From a checkpoint of a small audio captioner: trained on synthesized solo parts of chorales (CocoChorales).
Rows from block 2 of the text decoder of a small audio captioner, named by matrix and row number. Rows with one number belong to one neuron. Each number is 500 + 25 x the weight over its row's rms, rounded and kept within 0 to 999. All counts start at 0. Numbers have three digits each.
After each neuron's rows are labels from the 100 texts, of 14848, where the neuron reaches its highest value: "tokens" is the input token at the peak. Only what is clearly more common there than usual is listed. The data: synthesized solo parts of chorales (CocoChorales).
# fc1: MLP up (decoder.blocks.2.mlp.fc1.weight, 512x128), inputs 64-127
# fc2: MLP down (decoder.blocks.2.mlp.fc2.weight, 128x512, transposed), outputs 64-127

fc1.501:534505458468526489525473520563482488461505546470498512512482529517541526489500467549489521473485464471512510554483519521552471514483484524540494546501478488524456513490502498513539495480509480
fc2.501:504431494497482519502518483501497556483467497483509497498533475502469469518481502531515474577534568485500470479503507455500482506480490497498472498507498519454490526501528499502505507484507505
tokens: "4"; "5"

fc1.234:520548478502477483512500527466508514480499444472478545491545500519477485490464483513497468529471520476466479501534470523475493501534484527518480467477506493503495500502523481480505529510507536
fc2.234:529496496483471508515533477498504469481534443474539529494474530519494555452499537484469478505481537502501485502507503515526504477494509489470508454515516427523483497475509477493508539498491490
tokens: "g4"

fc1.392:494506513500417522537488502525447546475513506474519554522489461476483491539520510491516441471537471487511469478525506514484484481538486479476513525497533507515524483497514499517517522505484478
fc2.392:479481499498499514500536498538519534484499480504491503443508523502501470559535490531508492468468462485481471520535473493488492512501519418516494526480484522500523463491490477484512547515503511
tokens: "3"

fc1.479:448492484486510522517509439529484496467488502527521518500514489474476470512488491497476489510478484499468494549538494492449467544558491470498535495491501485508512501512496516555517497503517449
fc2.479:518539559490505507464497480493505443488533467507517525516481497465511551519515545468480470473477514449514518493518479503526502455509465513527500529521464488508492467515494495471494490480450482
tokens: "<end>"

fc1.261:526493472489494510526464480517439498501534500510489484512483496503506508523530509501457466485508501519474472518542519497490476519538485530494496507543467467529515470539517469474510476516474506
fc2.261:503477488473496483509469502493477500501505486496538507481521534521488523454505499503507488459539538465522575502482533519530482503514499519478489490478518466496498467476487488524492520484470505
tokens: "<end>"

fc1.395:541495515508489511514450519476549523493492491510467537487493519503515498493537439546482504529495469487466489471513497473478481539497501482441507512458488546487534485500548522499460484498503512
fc2.395:531549518498519489511469470519509523538516498487481493497471537490477511491453533471487461487491465418489498494510474479472495509502480471494499465496540524556521522546545521502451484487511499
tokens: "4"; "3"; "a3"; "5"

fc1.162:530473519527505461490466497509501510544504449516495528513503460493520469485518501526503538467465473555521530452495520475516489500496523491474529523501518531488515501484493527518495511494481479
fc2.162:433518520523540479497527513515497488486528515516503492429524509538502537452516526524487540546495488509476541525488529516528487500522504530511468483520456512517501518520519471486493457484503476
tokens: "g"; "a4"; "5"; "d5"

fc1.488:517508540475515508494491485468538514498524488495469456457503472513521497460499523487513477513468486535467539476483463507476501541487481488502523489481511493505536551478490496516455482510470476
fc2.488:509471491495503460528464544529470523501521490489500502501524466491508502527472478538473530473516518450468523518476494515494509563517479451480515425505484531511467502483464480481499480499516512
tokens: "g"; "a"

fc1.311:512528471461502480491513493479476522484519542497492466528508507498466490501536517506486477486512495496548486488541529502541517483497560513455505500469516508528479461574492446505506499470520518
fc2.311:473508533528511529481503461442509459488483464508547508527486506506470502523487510542551526553487554482491510461507481526474505503506486500469503488533529529500504490502528502482516480513502511
tokens: "<end>"; "5"; "4"

fc1.141:495517487506505524542478486511463519496512497506492517464483493498483494529470519485529483533504492475486487523464509466500562466487480482489489506500469493509516495526499528512520474484444513
fc2.141:514429479484482457499454494602490547517526525520510535477530523489491489490489477523504521553493502504526491490493457483491552519490500491469496511476468518557495504524509497497498546509504486
tokens: "3"

fc1.190:508550515454511506506457496495497500462511435538507496498527507493491499502512501508525462445499518473511535500488487513484538451481489533503483501515513460480510513440462539474469485509515516
fc2.190:515463472479511466474587517482493512493484496497501482504494500527478503465535527522481504495530443534534478492531487524517461496500473468501489494500471477504541465497482474504493476517512461
tokens: "c"

fc1.435:507489491508494486530546494498512487516480471506452515487469481498476462491439551459491517513479473563468483495491551454527495489498525508515512529441487492527485499560473512512513461517522491
fc2.435:492525484564477501471487499546486525514449520488529494500523521514572524462509449495483529475471558510530476513491476513496507488504538497536496523490485525460500524493481481478467478479533486
tokens: "g"

fc1.47:510529488468462549470472506479481511500509514481482511544542470511504478496508478515549489478514461482483516486503480510503430498473509521472516455461524484499465506540518522480541561487536519
fc2.47:498505480536484524446479496507477469483528488497469511495469487525509511461570468488494537457481531529492472520531502529526519527508519486518496513495477514520550487452452486505481502510486489
tokens: "c"

fc1.123:521526532505473478518517529499484511546546503490514490502467479508502492561520467528492506497466518514434487486419497490489513504522490504543523494509534464509502480492472484510484450509494476
fc2.123:497506481553546505528497498462489502511537520510500523541505548490493527470494506469511436497482502461462525539486488427497524522514499504477509538518488521505500506496505536495489513489516512
tokens: "4"; "b4"; "b3"

fc1.257:539547510501473514490510484491492544538518456482478504499520499489518481492468522513477507503503479453537479492523509482476517489507519547509477460498479506526478516527504472514522536515503534
fc2.257:507529507487512478507509518516466477510506469512505399444498477489480478500551480465493476517503545505440517519508474479488514511529519458507512488532533485485492490513541488507492461524474494
tokens: "g4"; "g5"

fc1.411:469519512472471536544430473473517501462484528513526482512487489488475527505550509500491517567484504512526519524473525497475513494538515508433453525516463509473487507461502521494499496514467486
fc2.411:497504518524532492491532513522489528507501559538513512563499466520490534518487516452476534438492541446440484495492500521502536435469535515532499504439533501537488491496523512520527485510496493
tokens: "3"; "4"

fc1.314:495477491492511512477522527485441519517533479523521479527488513495474513517544479486462444514524475480469452470511543515477514516534484499457490498516487494471494496514540538461463469518532484
fc2.314:513484459537500496502501497435518460521495532479506493511527479482479516494487475519461508496518552509492456500511476515532512542472491528474484467559521510495487445488519513501487470485498503
tokens: "3"; "5"; "4"