{
  "dataset": "synthesized solo parts of chorales (CocoChorales)",
  "hop_length": 320,
  "vocab_size": 56,
  "encoder_norm": "layernorm",
  "encoder_growth_rate": 24,
  "label_smoothing": 0.1,
  "decoder_activation": "gelu",
  "decoder_fused_qkv": false,
  "max_precond_dim": 512
}
Rows from block 7 of the audio encoder of a small audio captioner, named by matrix and row number. Rows with one number belong to one channel. Each number is 128 + 24 x the weight over its row's rms, rounded and kept within 0 to 255. All counts start at 0. Numbers have three digits each.
After each channel's rows are labels from the 100 clips, of 14848, where the channel reaches its highest value: "top examples" is what is common among them. Only what is clearly more common there than usual is listed. The data: synthesized solo parts of chorales (CocoChorales). In brackets: how many of the 100.
# conv1: bottleneck pointwise conv (encoder.blocks.9.conv1.weight, 96x88x1x1), inputs 0-87
# conv2: growth 3x3 conv (encoder.blocks.9.conv2.weight, 24x96x3x3, transposed), outputs 0-23, a 3x3 kernel for each

conv1.6:100096144116181101135132127166116142183120125103104113077162112120127111083158140181184138136119135124104124105095083113121093123129143182148164142137111119144156096125147132119084159117121128166119152116142148155149105122128149120127138137122167125146136109146137
conv2.6:102184115118143084108169116110133129135161117097116144153098114165152136068104130133133140142176144102130124128168102140094140124109153124133101093136156099125169147136116115142086134136125115100101151158133117084124118136125093128126133145109062133129169141129110156094131103098113128131126132124156127134117152149088097175148112152122134106150073102120036165142133166120124161141090106094150138147112093130140141116154128133145109139124141159111089126182096155097128108148147116128127128135159121129154144129103127128158158111103111092135113146150158104091125166120141103131118133083132104153122198135119109141140119140123112175121136079138113128
top examples: note B4 (48); note D#5 (27); note C#5 (26)

conv1.13:129162164101137177122157107130149090123079153092107148103098141116142115143128161144097133148143125135136194103077161131174138112112140108150151146142170140086073127149137122094098133137106108117137149129127127148128121143128176124105100170135133119115129144130111
conv2.13:124117116136133135104127118157172143124025150111161120149137134076082154152132081129138126161123108114116085134100141149114143123121127132116102148146148123141132160146122119156116081093168113111117123136144108117129111134133110116115116189119089083133120154095102096139145125114107148166126143119159129125119133129107188087149156138113129095138101149157099104171122126105114093099121148112106136105105189108120140084130126128130138131087126136157100117096162108147162148148110127117148113134130114131111120128130117125097115158108145133139141114076143116153108149149149130142153106117097132174168080102179141136167125090088068145154113118131121115
top examples: note G4 (29); note A4 (27)

conv1.75:140147101124102171104117157146162129110124173138116093138131145117073103142187107126103141139139150160121132108137167123115175139115165094127119116071147147120112104153118097115171117102164124131161128100167106126118146117140156130152151122118135093111094095138110
conv2.75:144145096127179146093103140142151115084119136126144114197091151095109120154166119145126082141105138126156119130123163109097141126095106148141114122099133126174129132135139180085131096143107117110131147115139110110148091121097122130112135141118108146102129123138146113155174129094065156144172073104160087172140167101146107156130124120161101142113176118101196090138088169099138138137092149109123142131113154132147098132103111126148142142088139093124147095086092113116119156089115134130122119098118140123117097112105098124129133089147131146148122096116114138116141140128131123107198108078088127133140116120110144132152106142136121119128108110116141143
top examples: note A2 (39); note A3 (37); tuba (32)

conv1.39:145120143103115113102128136160140076173083129100096141138143156145139133172106160155151111093158104154159100115107096159119106100130111139181154093104119119127173110133110120113092089098132136126094110138165123130093116081112140124137111124150101154138139144152140
conv2.39:169139093111138133126130140146097098113116158136098133122137111132101134127095117178111078146098131135126088106226106149141131088150104115130136121158133113114087129132115123117111104129114119129132155108137128129118113142158120088128084150147107118128069127154131150134119094129149130097138122163134130130106163117152154116106143127091152143179070134123157094147135105125098173186107102149107110094140153125166079112154109144096142125110126178082123140145145152142138108134126099094122122164170072124142129159153146091145156116137097115142121121116143153138133155103127157119124118139146130132080116133153109133161095158125114153094183102116113102
top examples: note A3 (55); note G3 (36); bassoon (36); note A#3 (36)

conv1.55:160132176123117155136167120082088135166128155118088104128086120133095103122133121131102111117132082089137127098114208110127105120110115109124084113123124123140161130135102141130127143137122116096165160122078139147106125155129121100097097133118154113101117130089114
conv2.55:132120121113113160124131137114090158066098151152118096169113132132103107139124123122124152091121113097167117163072170120142111103169119144088141117106122101141149120139128180120128136105129167094111112110132105108106101119132118113124104139132220116091153141120102194121142124128134098139141128138178126108133173134091127107145133117143077121187123138157155115134095115129126149114100143126143127159128096110162136110101112152067151098114127130124112127126127166107113092103112162110161125149108139096134084124141140082123096136121171097127121184096124167141159125133158114119162158105093138141131130117163093110151131116106133110140109121118137133
top examples: note F4 (51); note G4 (34); note F5 (27)

conv1.40:157064131073141115086109132121145103108148146138095149165132151146117103166139143115121120113154132125135144132126149177160132129123118118146150083100116139119155081115157128105090115135149160151103169122143101110079135157104158177147161126126140107122143130129100
conv2.40:125126174109149109097109133183134144090128128141119152111141141152128099142136122096092148136117130159138122119173124116159150122101103149119152062100156133169092120180132142144093117125136142129161131155112117136117125139152106120140146132142124138105114137118118132126133107125120148114159143140091156133123136129152127131087140125106104137116151114124192083119053171114119142185106123145134113130162121104173101119094101159128137074114127156127123137134130151101124115127138161125118158103090144098108103167133140073083170132115121145093102138111130140113179120125166161096089111174123117093100153121173131112131127112097091094132181150099142122
top examples: note G4 (43)

conv1.67:118127124143162081147138167136125111112109127137104110136159150148151106119125098149143094108124155103169086142178128185186167155113111107121164088120107111139118132102171149115136137159136138128129115125108096134120137123080121143092150099156141081130135137105111
conv2.67:147182162114102126125142116112130090137140160138142129106148128114117125139144123101086134123156115085166109111127116151092136121079134133151142111123114165154139130177120137105139116134177095171118075109140101187134146150137082121116124121154125109113113104133107124145144181136144157116146093130132155107138105129133112141167148098076146113192117115172120140089101138122091151152131139125084141103147164134145121134098136077175126177106111140177128141114162172097125136096146124129142112096129111143144141137134134139172152140132079130142075151117103137162145122139165118135168142116123138093118131109125122169141151125116104081092168136118122150
top examples: clarinet (60); note B4 (28)

conv1.45:125125113100100106143142084110099134156139157103115134120207123161100140089054135124095100136129102141143102104146154133132097139149098090159094114117143153157132102100122161118119130116132101132129135127111138179108146129147103112121118105134123173122108136122166
conv2.45:132130086107103127132106136114180136119140113113135123122157110150125114138135130145111121145133123106185132076195117143167127112111135115114150130132084124114097197092150101141154091129111138139129088108154119141091101134131123122131137136162139130140118151104065223115092100132120179143094127130143073147122087103159177159125130144137135122173104125155089110086126148115129128172136122138141103115144157144115119122129134129073158100118102132112127148182119114131123110162101145148128163115114147094131145171088155095116159134131139114156151107132132116123127113142169116118115136112134115111145157121126084116150131115101149135145134083102100124
top examples: note C3 (61); note G3 (41); note F4 (32); cello (28)